config.toml
arch = "resnet_bottleneck"
model = "image classifier"
dataset = "Sentinel-2 satellite tiles (TerraMesh)"
train_examples = 72500
image_size = 24
num_classes = 9
norm = "batchnorm"
avg_pool_shortcut = true
lr = 0.0027
beta1 = 0.95
max_precond_dim = 1024
one_sided = false
grad_clip = 1.0
warmup_steps = 460
Rows from block 10 of a small image classifier, named by matrix and row number. Rows with one number belong to one channel. Each number is 128 + 32 x the weight over its row's rms, rounded and kept within 0 to 255. All counts start at 0. After the name is the row's rms in percent of the matrix's.
Before each channel's rows are labels from the 100 images, of 14848, where the channel reaches its highest value: "responds to" is what is common among them; "peak on" is the class under the peak. Only what is clearly more common there than usual is listed. The data: Sentinel-2 satellite tiles (TerraMesh). In brackets: how many of the 100, against the usual share in percent.
# convs1: 3x3 conv (model.blocks.10.convs.1.weight, 96x96x3x3, each kernel summed), inputs 0-95
# convs2: expand pointwise conv (model.blocks.10.convs.2.weight, 384x96x1x1, transposed), outputs 0-191

responds to: main land cover: trees (48 vs 19.5); snow or ice (43 vs 20.6)
peak on: trees (46 vs 21.2)
convs1.2 100 [ 74 159 145 154  74 198 117 157 134  99 148 123 108 109 143 131 169 123 150  66 147 119 166  72 135 112 125 164 125 153 132  85  97 149  79  40 139  93 121  78 162 106 149 143 139 137 136 105 202 117 147 145 118 101 131 113 139 117 116 110 171 164 143 122 222 128 146 116 115 143  91 116 187 101 154  89  65 144 105  96 136 210 130 141 144 139 120 118 111 148 107 142  95 172 173 124]
convs2.2 084 [140 157  83 116 113 151 145 126 119 173 155 133 164 122 141 121 122 119 172 230  81 136 157 143 190  86 139 151 149 154 153 143 142 186  86 120  62 107 146 116 101 109 128 170 155  95 184 146 127 120 143 116  92  68 183 120 126  78 159 139 112  87  80 168 113 121 154 167 171 159  95 154 146  99  98 142 147  94 184 123 101 127 132 135 110 127 109 122 166 148 150 183 161 110  69 169 212 114 110 111 151 138 153 172  84  87 111 104 160 119 110 133  71  98 105 122 113 147 126 221 204 145 165 131 123 130 148 162  51 144 118  90  89 166 117 122 147 140  80 148 115  90 135 124 111 144 124 152 177 131 157 142 127 153 138 120  43 153  83 139 145  94 137 107 147 128 137  68 114 123 135 103  95 130 187 106 122 123 148 154 157 111 178 147 130 110 173 159  83 111 103 141]

responds to: water (79 vs 40.4); flooded vegetation (38 vs 10.2)
peak on: water (31 vs 11.2)
convs1.54 071 [144  94 149 122  99 143 136 105  85 132 147 129 156 141 128  79 147 142  65 125 145 164  97 121 180 175  96 137  98 108 133 150  22 110 169 103 129  76 196 171 122 122 158 175  91 163 143 160 121 125  78  79 134 156 136 144 140 142 146 127  61 134 108 109 134 132 101 129 124 143 141 101 121 110 172  91  88  42 140  95 108 105 150  71 143 100 109  69 128 138 134 167  81 173 153 111]
convs2.54 107 [110 125 103  85 118 159 110 158 103 183  99 152 142 134 179 115 105 126  85 117 186 119 129 161 123 113  65 113  54 138 131 151 129  92 106 129 123 112 152  86 116 157  82  95 148 172 154 101 105 155 164 171 219 109 166 125 147 129 125 143  96  75 107  80 154 135  89  65  63 143 139 180  88 119 152  51  94 147 165 160 148 125 144 121 122 143  88 157  83 139 102 101 206 145 117  99 126 118 196 158 140  61 105 168 133 185  75 156 139 137 124 138 135 186 138 123 160  86 161 193 101 103 143 119 141 153 147 119 117 181  83 136 168 208 193 120 119 168 129 180 158 116  99 184 127 132 140  86 142  81 122  84 101 159 108 161 126 119 137 169 119 129 187 115 104 118 111 134 165 158 143  79  77 130  91 123 153 112 124  96 130  49 139 199 141 146 168 148 156 122 123  63]

responds to: main land cover: rangeland (52 vs 20.4)
peak on: rangeland (61 vs 21.2)
convs1.21 104 [139 149  72 134 140 144 160 130  99 136 124  25 116 160 135 130 143  73  90  96  82  60 125 111 111 142 152 103 103 154 133  76 156 104 121 182  65 145 162 119 104 132 145 151 185 137 116 103 147  81  90  86 130 151 117 108  44 121  86 170 136 129 117  73 144 117 164 132 127  64 166  92  83  52 139 122  95 143 120 149 123 144 118 137 116 150 143 163  94 115 146 176 125 147 127 100]
convs2.21 085 [172 117 128 113  69 103 157 108 106 110 171 137 147 103 148 176 122 128 111 143  92 147 119 124 192  55 173 154  96 166 105 132 133 141 154  90  86 138 129 147 127 121 175  65 144  87 143 149  89  78 123 186  93 157  74 150 101 154 125  67 129 157  99 156 103 104 139 134 143 102 127 191 108 150  87  94 112 127 153 201 123 134 107  84 117 126 154  90 119 133 125 151 155 122  97 124 106  75 111 130 108  83 124 173 187  89  94 125 160 166 110 139  86 120  69 162  93  98 161  99 227 124 109  83  20 171 112 111 159  96 142 104 144 105 100 187 156 105 110  81  63 143  56 121 119 145 167 151 103  89 140 163 130 178  54 130 119 134 135 157 172 139 129 172 215 105 136 102 103  99 178 109 146 162 110 107  61  92 135  86  79  98  69  63 131 104 131 162  94 121 135  72]

responds to: snow or ice (86 vs 20.6); main land cover: snow or ice (73 vs 14.6)
peak on: snow or ice (75 vs 13.8)
convs1.43 088 [121 115 173 122  92 112 112 164 176 156 156 108  73 140 161  98  44 147 147  92  53 145 122  80 152 130  99 131 115 127 130 161 185 129 196 134 100 144 187 100  89  94  84 145 126 160 111 113  80  89 134 148 146 117 139 144 101 116 135  83  64 152 101 132  91 112 114 101  84 174 104 109 157 117 122 160  83  87 114 171 100 127 126 141 123 101 111 143 108 119 137 160  41 131  75  94]
convs2.43 095 [139 130 118 120  82 163 107 157 106 166 160 147 149 127 105 141  87 111 138 186 101 111 119 139 126 154 178 119 180 150 103 111 148 129 139 138 136 130 166 132  86 105 150 122  62 100 138 147 131  93 144 173 210 169 140 127 134 104 118 151 173  95 152 122  70 125 176 103 135  39 109 138 174 176  73 132  63 140  97 142  72  73 123 124 126 153 109 100  89 106 157 157 111 132  86 107  64 145 142 150 221 182  92 142 131 144 162 152 144 100  99  93 122 138 139 148 130  90 129 133 153 128  89 153 137  75  73 123 155 155  85  80 146 147 127 106 131 136  81 131 131  82 128 145 155 100  50  94 156 113  63 108 179 107  94 135 111 155 161 168 129 114 112 128  93 109 160 100 105 147 138 126 122 115 158 132  44 134 104 157 139 102 110  97 155 120 130  92 104 114 162  89]

responds to: main land cover: rangeland (68 vs 20.4); bare ground (67 vs 24.4)
peak on: rangeland (69 vs 21.2)
convs1.11 115 [137  76 159 109 134 158 148 147 131 136 110  92 110 171 113 129 107 105  84 148 148  84 156  94 133 149 149 157 142  71 109 166 208  92 112 183 159 169 104 107  89 131 136 168  89 155 124 121 172 173  48 110  92 171 145 126  75 113  65  98 128 110 143 110 116 137 129 138 153  69 158  70 155 114  88 131  94  86 103 149 131  88 153  88 160 171 113 143  98 130  94 110  82  95 148  79]
convs2.11 099 [140  99  96 157 161 131 108 169 107 120 179 186 110  91 114 160 181 137 143 162  69 147 117 170 126 142  92 110  82 165 196 145 151 173 136 163 122  79 190 160 168 148 110  69 120 132 104 140 190  85 135  91 144 222  98 153 104  79 132 115 110 122 107 104  98 127 170 109 161 129 148 141 135 107 170 146  87 113 160  53 179 164  85 133 142  99 108  98 149 116  98  90 124 135 156  59 143  80 146 113 109 141 153  90 162 167 117  97 125  97 158  90 148  94  71 148 155 110 147 121 161  99 139 132  86 125 175 163 110 118  95 112 115 165  72 128 187 129 121 107  70 117 153  89 135 117  65 105  98  68 118 179 128 138 152 150 116 133 118 139  99 126  69  81 125 224 128 113 135  93 146 138 112 143 102 103  92 100  99 143 131 118 104 122 183 147 141 149 100 106 133 125]

responds to: snow or ice (71 vs 20.6); main land cover: snow or ice (64 vs 14.6)
peak on: snow or ice (64 vs 13.8); water (27 vs 11.2)
convs1.62 098 [124 130 100 114 156 103 120 165 109 185 128 158 142 102 140  68 113 162 103 138 154 165 140 131 159 134  60 215 139  80 154 136 114 126 144  89 101 140 138 190 140 190 129 151 175 114 153  88 106 157 151 143 103 167 154  83 148 119 134 134 110  98 189 102 137 144 105 180 113 186 118 144  94 142 145 185 164 160 120 102 113  87 140  83 113  93 177  91 142 130 165 133 125 215  94 106]
convs2.62 093 [107 156 141 128 110 114 156 138 160 139 134 119 103 153 111 185  86 130 132 105 170 132 123  75 111  98  97 123 103 167 154 128  95 152  81 153 161 146 147 110 126  84 127 114 134 129 119 132 130 147 196  78 195 133 140 182 179 185  71  86  97 104 151 154 136 160 153 140  61 119 205 110 127 157 163 155  30 103 101 143 175 121 140 102 115 131 107 127 109  86 165 145 157 147 193 107 141 104 138  86 182  72 131 161 178 181 140 104 160 122 137 128 135 151 136 120  69 106 111 117 154 184 117 142 113 119 176  95 197 131 151 122  71  93  97 204 149 199 143 125 147 193 158 135 111 120 137 112  92 127 144 137 146  70 122 170 123 136 128 104 170 106  65 120 131 108 113 134  90 124 134 103 129 101 162  97 127 141 149 103 163 116 105 104 161 142 106 163 109 150 103 107]

responds to: clouds (43 vs 15.4)
peak on: clouds (25 vs 2.6)
convs1.23 076 [ 94 112 126 132 162 116  95  94 100 131 110 115 144 127 116  84 168 145 180 140 148 127  93 128  76  55 132  19 102 148  77 112 135 118 102 160  91 131  58 127 117  97 145 115 135 115 102 105 164 177  86 133 112 100 120 131  98 107 104 179 184 121 156 151 185 109 137 103 156 112 133 124 134 118 135 133  80 122 134 168 138 143  78 194  94 190  78 158  83  92 121 133 144 176  92 140]
convs2.23 102 [137 111 154 132 114 142 135 129 137  42 109 164 153 183 175 145 129 112 114  67 108 162 106 149 102 125 160 146 158 173 118  45 115 118 127 145  96 127 125 105 135 137 147 239 118 125 171 126 140 146 151 106 160  98 136 162 129  55 155 187  98 142 116 167 161 178 128 109  86  89  82 139 143 151 112 151 138 152 128 110  59  33 198 122 102 128 161 100 146 147 157 159 183 127 157 150 142 145 143 118 122  74 129  81 154 110 131 162 147 112 117 167 141 120 123 131 136 145 112 145 132 147  94 159 140 208 118  90 130 135  97  91 150  74  89 167 173 191  85 133 155 162 125  58 158 175  94 129 110 147 126 161 150  72 118 145 159  94 106 157 150 153  94 124 169 149 137 102  89 129 131 113 136 103 129 117 141  91 117 156 133  97 109 112 212 151 159 123 130 157 129 196]

responds to: clouds (79 vs 15.4); main land cover: clouds (41 vs 2.5)
peak on: clouds (73 vs 2.6)
convs1.45 120 [101 139 117  95 132  77 139 149 157 132 161 147 129 148 102  93 130 163 167 104 118 134 102  83  87 119 162  29 106  93 115 130  96  89  66 174 155 125 127 137 156 121 185  48 151 132  95 159  98 124  79  95 176 129 120 163 150 200 158 108 143  70  98 109 152 151 173 153 127 175 141 156 157 101 148 138 140  72 114  85  89 130 109 136  72 114 108 105 128  88 129 166 121 135 140  90]
convs2.45 095 [156  80 149 110 135 137 189 130 173 135  81 166 138 118 189 103 111 162 123 110  37 133  95 108 177 144 111 133 133 118 130 170 171 200 128 137 189 146 149  60 146 115 130 187 136 160 147 128 187 115 107 138 138 120 184 161 184 181 129 141 177 160  70 165 126 161 166 151  63 128 131 136 115 142  76 124 130 163 158  99 140 152 150 130 101 167  70 136 175 125  97  81 106 143 177 151 152 106 128  70 107  95 145 157 150 104  75 145  92 125 128 140 116  86 127 146 109 103 133 125 139 147  83 183  99 112 105 183 132 124 125  85 101 131 112 152  82  80 114 127 158 155 130 179 139  81 165 193 152 145 104 111 163 203 132 169 166 138 175 152  94  78  91 111 137 132 167 103  89 100 140 109 156 146 137  98 155 180 103 133 114  83 118 171 131 133 134 193 113 120  58 142]

responds to: main land cover: trees (68 vs 19.5); clouds (56 vs 15.4)
peak on: trees (43 vs 21.2); clouds (34 vs 2.6)
convs1.6 118 [118 134  86 131  73 149  89 149 130 122 105 144 132 152 136 170 128 146 176  93 160 138  98  76  93 122 188 132  75 129  95  92 123 106 136 118 170 141 151 109 147 117 110  90  70 120 136  89 121 157 154 168 149  70  90 132 145  97 177  71 127 114 104 142 153 109 125 124 120 119  64  79 109 173 105 128 140 141 149 149 124 176 125  97 144  59 122 130  75 130 208 108  50 171 173  80]
convs2.6 095 [105 103 109 170 132 210  75 113  53  92 104 169 143 107 162 155 145 123  99 104 128 119 167 155 138  83 142 150  90 132 122 117 156 165 103 109 109 114 106 172 143 109  94 108 189 146  96  75 121  61 102 146 149 119  97 133 102 114 168  87 138 129 157 184  85 121 159 150 139 124 126  88 126 125 105 117 118 115 109 100 105 188 136 158 190 174 167 151 109  89  95 185 132 161 102 111 128 140 127 145 111 162 131 120 124 137 139 130  82 149  86  63  99 108  90  96 133 151  92 148 186 118 144  92  65 172 114  94 136 137 147 141 158  86 126  88 104 141 141 152 120 139 136 133 131 149  97 138 162 111 122 146  91 114 134 151 106 101  90  65  79 170  51 110 192 144 159  88 114  81 133  88 143  82 120  71 144  98 131 174 104 134 115 138 129 136 115  97 101  35 162 123]

responds to: snow or ice (75 vs 20.6); main land cover: snow or ice (61 vs 14.6)
peak on: snow or ice (53 vs 13.8)
convs1.56 103 [109 100 149 112 141 150 121 152 140 163 182 129 106  90 138 128 135 101 121 187 160 120 117 136 113 130  92 126  97 105  99 120 131  91 174 156  73 100  94 166  98 142  77 176  86 105 164  93 170 143 120  97  90 154 147 101 132 108 176 188  89  93 141  97 159 102 223  90 155 141 121 169 111 147 102 154  71 121  69 114  66 134  91 133 118 113 151 108 139 166 107 150 115 173 112  50]
convs2.56 093 [133 144 118 114  93 139 168 123  86 135 145 134 132 150 123 124 102 115 127 100 129 125  83 105 214  99 109 112 230 106 144 114 101 120 144 111  66 156 153 169  93 140 206 175 132 138 154 149 120 114 135 152 112 130 129 157 129 126 128 144 147 105 133 162 102 161 171 154  84 108 163  89 111 130 138 126 160 127 205 119 148 126  97 117 115 107 116 129 145  81 127 133  72 120 140 165 138 125  91 115 127 121 143 120  90 121 144 201 170 163 116 145  93 124 158 124 140 138  98 163 136 108 161 139 129 152  68 174 108 104 155 162 110 121 108 152 186 149  98  96 142 128 142  62 161 100 163 117 108 172 130 121 153  58 187  79  87  98 162 126 108 114 145 117 183 132 178 133 109 138 135 120 126 103 196 141 212 130 171 129 163 153 117  94  76 110 123 108 131 150 200 115]

responds to: clouds (89 vs 15.4); main land cover: trees (55 vs 19.5); main land cover: clouds (32 vs 2.5)
peak on: clouds (52 vs 2.6)
convs1.0 099 [193  92 112 103 162 115  52 150 153 161  52 109 172  83 109 107 140 102 138 108 110 147  90 129 104 129  82  73 176 109 158 118 122 122 176 121 106 128 128 127 123 136  99 119 141 139 173  79  80 109  94 161 112  95 123 112 127 103 186  64 132  79 126 133  86  97 108 156  72 108 118  91 182  71 121 113  64 176 155 137 190 144 128 133 125  95 128 115 124 112 163 146  93 166 104 113]
convs2.0 093 [152 166 131 138 153 104 155 118 122 120 101 162 153 152 159 137 232  93  70 132  99 119 134 139  45 150 125  95  73  79 161 148 150 100  98 142 140  94 146 122  99 126 127 134 146 146 121 100 135 100 115 162 176  86 106 163 202 149 125  58 107 116 116 114  80 123 172 139 106 140  66 129 130  99 129 120 114 136 126 139 103  88  78 105 140  85 128 135 105 125 118 125 100  83 116 124 101  51 126  97 191 149 171 126 134 159 138 140 151 147 135 106 130 117 163 178 168 153 199 117 115  49 127 108 138 117 102 117 145 143 145  92 162  30 101 158 140 117  91 131 171 211 135 110 123 122  65 124 155 131 135 119 161 215 129 165 101 180 116  96  85 108  79 152 129 162  99 105 140 114 209 144 161 110 104 118  37 119 135 126 128  94  63 125 121 198 135 129  93 153 153 131]

responds to: crops (98 vs 38.8); built area (92 vs 37.5); main land cover: crops (71 vs 20.2)
peak on: crops (59 vs 17.5); built area (31 vs 5)
convs1.38 130 [102 145 142 146  96  74 145 143 106 127 101  88 105 148  86 164 120 133  88 119 163 116 153 126 104 156 138 124 100 113  88 121 142 115 134 196 141 112  49 171 102 145 108 115 129  99  80 188 115 155  95 129 134 147 107 144 193 110 117 223 207 114 152 143 102 180  66 182 122 136 142 165 166 108 165 138 168 113 162 113 170 136 155  87 103 171 118 105 107 147  76 105 158 105 118 151]
convs2.38 099 [ 87 219  80  83 148 127 107  79 146 152 116  95 144 147 140 143 147  78 169 132 157  80  99 113 109 159  90 104 127  68 199 146 130 147  67 137 110 139 141 167 155 119 158  86  38 130 131 128  99 126 142 117 126 141 135 127 141 149 104  96 113 136 115 157 127 163 112 152 146 132 139 150 106  75  97 141  85 157 198 121 112 180  95 111 118  58 129 143  93  74 111 185  84 133 142 125  92 150 149  95  86 143 150 162 101 178 188 111 120  93 134 139 199 128  95 133 165 133 160 117 158 131 166 159 128 178 180 138 151 148 157 118 100 132 138 187 156 141 106  71 127 119 127 181 138 171 157 160  86 103 167  76  89 108 124 109 104 173  81 142  91 104  81 132  92 164 104 133 121  59 157  96 128 184 143 174 133 121 155 136 142 141 139 113 159 146 107  79  64  82 150 125]

responds to: water (95 vs 40.4); main land cover: water (68 vs 11.2); bare ground (59 vs 24.4); flooded vegetation (34 vs 10.2)
peak on: water (82 vs 11.2)
convs1.42 123 [144 113 128 149 100  99  75 171  85  96 111 119 132 105 124 114  76  90 114 150 137 182 140 118 181  89 134 138  49 171  63 124 110 150 122 138  89 187 181 141  34 134  66 168  88  95 131 164 119 141  66 143 145 137 110 124 132  82 131  73 105 113 176 119 165 149 129 144 110 168 142 140 123 145 117 115 198 154 119 163  90 161 169 158 160 121 102 126 121 133 115 129 157 119 139  88]
convs2.42 103 [118 138 109 120  99 118 123  84  41 127 163 114 145 169 131 167 131  67 161 123 102 102 158 147 148 161 163 119 204 128 148 154 109 149 115 136 148 126 148 140 119  75 158 100 183 128 127 120 111 112 143 108 158 104 160 128 170 146 125 151 104 128 145 155 109 126 194 140 105 145  98  77 192 158 151 111 152 207  97 154 104 146 133 157 139 141  99 142  97  92  91 145  76  96 189  81 163 166 153  48  96  89  89 113  98 124 192 160 142 111 141  81  97 143  74 179  87 136 125  95 180 222 119 112  91 147 118 154 101 173 109 106  48  84 135  91 124 122  78  87  72 133  78  95 111 119 117 189 144 133 100  96 127 149  80 147  77 159 111 159 146 112 137  93 181 150 102 128 109 117 156 102 109 144  70 120 102 110 180 167 144 108 117 124 156 147 136 117  96 142 126 138]

responds to: crops (72 vs 38.8); main land cover: crops (62 vs 20.2)
peak on: crops (59 vs 17.5)
convs1.1 080 [ 78 105 174 105 100  92 120 117 191  91 112 137 124 163  92 127 125 118  99 133 136 106  50 151 130 133 162 109  97 112 102 140 126 114 195 141 136 135 143 116 137 124 132  91 128  84 147 176 103  92  85  66  87  98 119  87 134  77 152 187 103 120 179 168 140  99 153  81 116 119  79 105 137 178  97  82 127 139 170 164 121 112 182 166  89 130 115 146  25 132 115 153 148 112 148 151]
convs2.1 110 [ 99 143 145 161 164 142 123  95 147 143 153 139 108 130 113  97 127 117 148 157 120 131 113  85 188 154 132  82  94 103 139 184 117 135 182 128 127 145 150 110 164 159 132  69  83 157  67 141 118 155 211  66 155  82 112 131 124 114 160 114 131 138 106 100 130 130 110 137 120 118 125 131 110 105  68 113 180 111 188 144 110 109  86 148  94 114  88 158 132 147 141 138 119 178 104 113 157 165 126 110 154 115  99 158 118 111 109 109 186 119 178 157  86 156 134 191  68  26 174  65 119  99 143 169  97 114 116 125  91  98 120 129 121 119  81 143  97 115 125  68 137 166 169 196  78  79 165 141  85 137 135 150 119 131 155 151 177  82 104  93 131  74 139 169  99 153  98 109  91 141 125 120 154 132 152 149  92 172 128  78 142 138  91 158  96 110  96 190 148 168  51 144]

responds to: snow or ice (66 vs 20.6); main land cover: snow or ice (62 vs 14.6); flooded vegetation (28 vs 10.2)
peak on: snow or ice (65 vs 13.8)
convs1.33 078 [142 122 165  89  88 166 127 133 164 109 175  92 179 167 107 182 128  97 129  83 166 176  84 119 131  90 131 147  99 100 165 102 152  89 178 125  90 146  52 136  74 153 140 136 100 165 143  62  92 149 126 121 122 136 163 105 137 152 117 155 106 131  80 125 172  92 172  74 133  61 140 159 111 138 132  71 122  96 169 152 126  97 154 142 128  85 133  73 126 111  90 161 103 133 128  66]
convs2.33 102 [135  60 105 113 184  97 129 121  90 170 173 151 115 174 115 113 133 134 164 111 111 147 112  80 176 165 103 125 140 117 126 178 137 102 147 146 138 131 117 128 135 181  49  98 103 107 141 115 126  88 112 167  70 110 120 106 105 105 148  70 135 104 123  96 138 131 132 117 193  85 121 151 139 133 103 101 157  87 133 141  85 139  91  55 138 142 179 143 134 170 147  96 145 146 111 161 111 140 128 140 130 118  96 134 145 235  95 135 135  95 120 105 136 145 147 144 119  56 128 120 100  71 159 136 122 158 110 134  87 139 151 123 120 220 131 123  68 113  99 124  82 140 128 143 138 159 102  79  75  96 156 127 142 127 124 105 153 112 164  50 163  66  64 132  92 174 133 157  72 153  99 135 133 168 170  98 106 113 141 140 134 160 156 132 121 112 164 160 122 126 152 149]

responds to: clouds (53 vs 15.4)
peak on: clouds (47 vs 2.6)
convs1.31 116 [122 158  62 168 102 180 138  87 143  77 136 115  96 114  79 129 141 141 150 160 160 107 126 134  90 200 151  88 136 135 157  46 149 129  67 158 127 113 112 143 169  89 150 165 140 165 120 179 136 123 172 156 131 121 125 169 138 147 130 139 139 157  67  59  62 179 182 119 154 116 141 165 173 150 129 134 144 108 155 139 200 126 110 107 125 107 127 124  70 128 156  99 124  97 152 102]
convs2.31 098 [148 164  79 176 165 178 140 126 147 125  60 144 108 108 138 155 129 107 151 112 124 124 138 116 155 150 172  95 166  92 138 151 122 145 168 111 109 118 178  96 138 103 131 101 144 104 162 145 106  81 154 188 160  96 134 160 147 174 131 147  99 165 119 110 101 169 130 110  76 158 116 112 105 129 118 155 138 148 175 100  97 142 145 113 165 139 101 118 161  80  81 124  89 157 118 145 110 128 149 151 105 132 115 172  96 128 192 160 141 126  87 105 122 140 146 132 100 175 115 153 138 196 123  60 138 105 113 149 129 143 110 128  95 132 137 141 110 111 126  85 108 163 157 158  94  91 122  74 133  85 131  94  89 106 124 133 137  89 115 109 122 161  85 142 123 166 119 111 105  82  96  98 150 166 120  88 186 116  84 174 146 110  63  92 116 156 161  80  87 131 137 115]

responds to: clouds (56 vs 15.4); main land cover: clouds (25 vs 2.5)
peak on: clouds (45 vs 2.6)
convs1.57 107 [129  93 152  82 119 199  74 165 141 132 145 115 177 117 107 132  90 180 128 111 162  61 155  63 110  95 115 142 174  83 201 143  84 121 146 119 164 134 104  58 145 149 146 141 130 120 147  74 137 161  97 132 134 132 149 127 128 109 172  93  92 139 112 140 127  84 170 173  64 103 134 101 173 128 129 117 117 118 185 136 157 105 116 114 176 149 145 130 161 128  98 141  67 149  81  74]
convs2.57 097 [157 164 109 101 175 132 113 130 170 133 138 123 126 212 180 120 154 126 158 131 130 129  71 145 149 143  91 119  94  93 114 219 195 157  99  75 153 153 115  70 129 158 136 131 111 135 117 137 128 134 187 167 181 102  93 132 167  83 136 115 149 103  86 131 117 126 132 133  87 182 154 138 184  86  71 132 131 114 190 139  61 136 104  80 111 163 120 142  84 133  97 100 150 164  62 136 111  82 136  80 142 154 155 138 113  88 137 111 124 174 128 128 172 133  99 158 168 126  93 179  97 141 164 112 135 156 202 111 121 114 128 125 150 105 139  48 166 177 153 160 101 136 166 109 143 155 141 139  79 118 139 134  87 116 158 107 121 139  82  91  96  88  85 122  85  83 136 152 140 133 110 108 138 129 199 105 103 119 143 130 102 109 172  57 142 153 138  83 101 150  77 145]

responds to: clouds (49 vs 15.4)
peak on: clouds (36 vs 2.6)
convs1.36 115 [149 109 111 112 116 128  85 115 124 123 103 142 119 148 170 137 109 170  35 106 148  56 155  81 125  98 112 147 141 131 142  64 149 152 117  71 125 103 171  83 176 141 138 112 126 114  82 135 110 150 128  92 138  98 126 130 175  90 181 132 118 130 101 168 100 101  50 122  86 126 149 134 150 142 161 113 140  88 139  63 112 166 134 123 121  85 157 168  96 129  90 143  23 126 142  92]
convs2.36 097 [113 146 187 113 105  77 161  96 133 184 110 132 115 172 142 170  60 121 164 167 152 134 157 108 127 153 127 137 129 127  87 172 125 153 132 115 192 183 161 173  55 126 180 117 164 143 122 127 105 109  58 170  72  81 134 131  87 138 124  88 113 129  96 133  92 100  83 166 101 136 179 106 121 146  99 112 107 125 107 116 114  89 131 105 138 185  99 100 120 115  98 150 116 119  89 110 207  67 121 127 131 187 161 157 102 168 141 123 141 156 137 114  49 129 130 130 174  70 174  97 163 134 138 138  65 115  73 124 142 122 131 140 127 122 143  33 163 143 129 133 119 136 106 168  92 113 171 129 117 121 133  82 132 176 107 138  98 161 128 118 115 124 125 127 114 118  86 103 130 131 139 162 115  94 157 115  64 136 150 107 153  88 115 145 106  97 134 210 101 112 129 162]

responds to: water (67 vs 40.4)
peak on: trees (52 vs 21.2)
convs1.91 084 [ 77 103 107 110 130  45 159 116 154 169 123 114 153 173 123 123 152 151 133 119  94 121 102 173 108  72 127 111 171  88  73 127 103 143 127 152 162 114  88  98 145 127 145 109 123 135 135 138 164 165 147 187 143 109 109 108  66 100 102 209 147 144 117 125 118 105  94  45  88  64 140 182 127 103 158 116 106  53 104 146 121 165 123 193 151 139 127 122 149 140 107 101  76 148  93 113]
convs2.91 105 [156 212 135 108 186  97 138 126 132  89 152 149 138  87 181 129 112  97 104 160  93 149 155 107 151 105 161 133  97 134 109 121  92 180 124 142 104 166 140 171 161 149 133 125 134 153 170 185  85 160 143  75 105 165  90 118 100 143 193 143 104 136  94 145 181 153 113 126 177 121 151  70 109 126 103  79 143 107 166  83 117  50 129  71 104 120 194 144 134 156 144  64 144 161 170 112 166 108  93 134 158 145 150 148  95 131 120 139  54 132 133 157 183 117 129 121 172 113  89  56 128 113  88 106 122 154 116 101 127 105 141 148 145 160 148 125 116 166 175 130 154 121 129 156 109 102  48 130 145 132 130 145 134 211 123 122 144 181 118 116 179 116  70 124 123 101 155 155 132 143 139 156  96 107  99 128 147  70 128 101 104 139  76 110 116 118 151  88 132 145  61 115]

responds to: crops (78 vs 38.8); main land cover: crops (71 vs 20.2)
peak on: crops (69 vs 17.5)
convs1.15 070 [ 52  89 141  83 126  96  84 101 138 183 106 138 120 117 105  96 130 151 140  97 122 108 125 122 104 105 141 143 109  85 134 161 109 174 108 101 132 153 167  99 106 104 130  86 132 117 159  71  71 116 104 103  93 130  73  68 147  99 134  90 106 190 112 127 111 131 121  81  86  82 167 116  54 133 148 153 108  88 131 189  83 130 123  72  88 109 105 116  97 145  95 117  45 132 142  90]
convs2.15 114 [119 157 160 122 181  78 117 108 131 145 169 111  95  97 153 112 147 103  52 168 211 143 140 140 115 133 104  96  71  90 126 107  86 131 128 102 158 168 135 133 135 129 126 205 119  92  97 188 132 142 116  86 233 162  89 109 184 186 182 103  77 116 124 162 118 107 139 120 121  49  74 106  91 131  85 143 166 131 125 141 102 175 101 130 144 153  90 109  89 129 142 126  97 140  78 156 148 121 137  89 171 129 126 113 126 101 157 160 176  91 158 173 124 116 149 138  99 103 194 134  92 110 191 136 135 158  77 115 131  87 146 141 116  82 118 158 138 127 118 165 140 119 200 115 140 111 151 111 102 130 127  95 171 170 124  96 144 136 143 113 117 121 138 141 115 162 172 135 137 157 112 141 111 155  84 127  54  95 143  98 152 167 129 113 102  24  87 135 171 173  37 170]

responds to: water (82 vs 40.4); built area (62 vs 37.5); main land cover: built area (31 vs 4.6); main land cover: water (30 vs 11.2)
peak on: built area (39 vs 5); water (34 vs 11.2)
convs1.84 103 [179  69 109 126 112 164 136 137 141  94 127 140 109 135  98 149 100  30 150 140 122 113 137 158 133 191  83 169 111 115 111  82 189 147 152 105 162 122 103 183 145 154 131  99 163 129  85 165 113 148 114 122  87  90 171  85 118 134 163 145 112 255 195 124 141 150 150 114 117 145 136 130  79 136 157 151 144 121 145 159 169 134 152 123 140 132  96  91  96 143  88 108 135 124 108 135]
convs2.84 094 [135 115 121 151 114 109 173 107  88 151 144 139 148 181 176 148 198 135 152 127  80 143 150 139  95 135 113 141  83 124 188 115  90 169 132 133  97 114  91  47 115 125 161 170 181  54 126  96 172 129 150 118  58 143 165 142 130  96 104 127 152 135 141  69 151 113 133 119 146  77 150 163  40 130 149 135 193 143 224 155 158  92 187 124 152 140 145 120 111 121  94 169 132 127  51 109 117 102 155 123 104  93 145 118 110  28 105 158 125 187  86 169 179 183  91 210 114 105  73  76 143 214 136  86 163  85  97 151 105 133 132 137 135 121 110 132 152 141  71  92 201 135 129 133 141 136 146 149 105  66  84  93 117 193 106 163 113 164 140  82 177 108  99 128 113 145 141 112 121 141 153 117 141 158 104 132 153 142 111 125  65 120 121  97 147 170 145 131 138 148 191  76]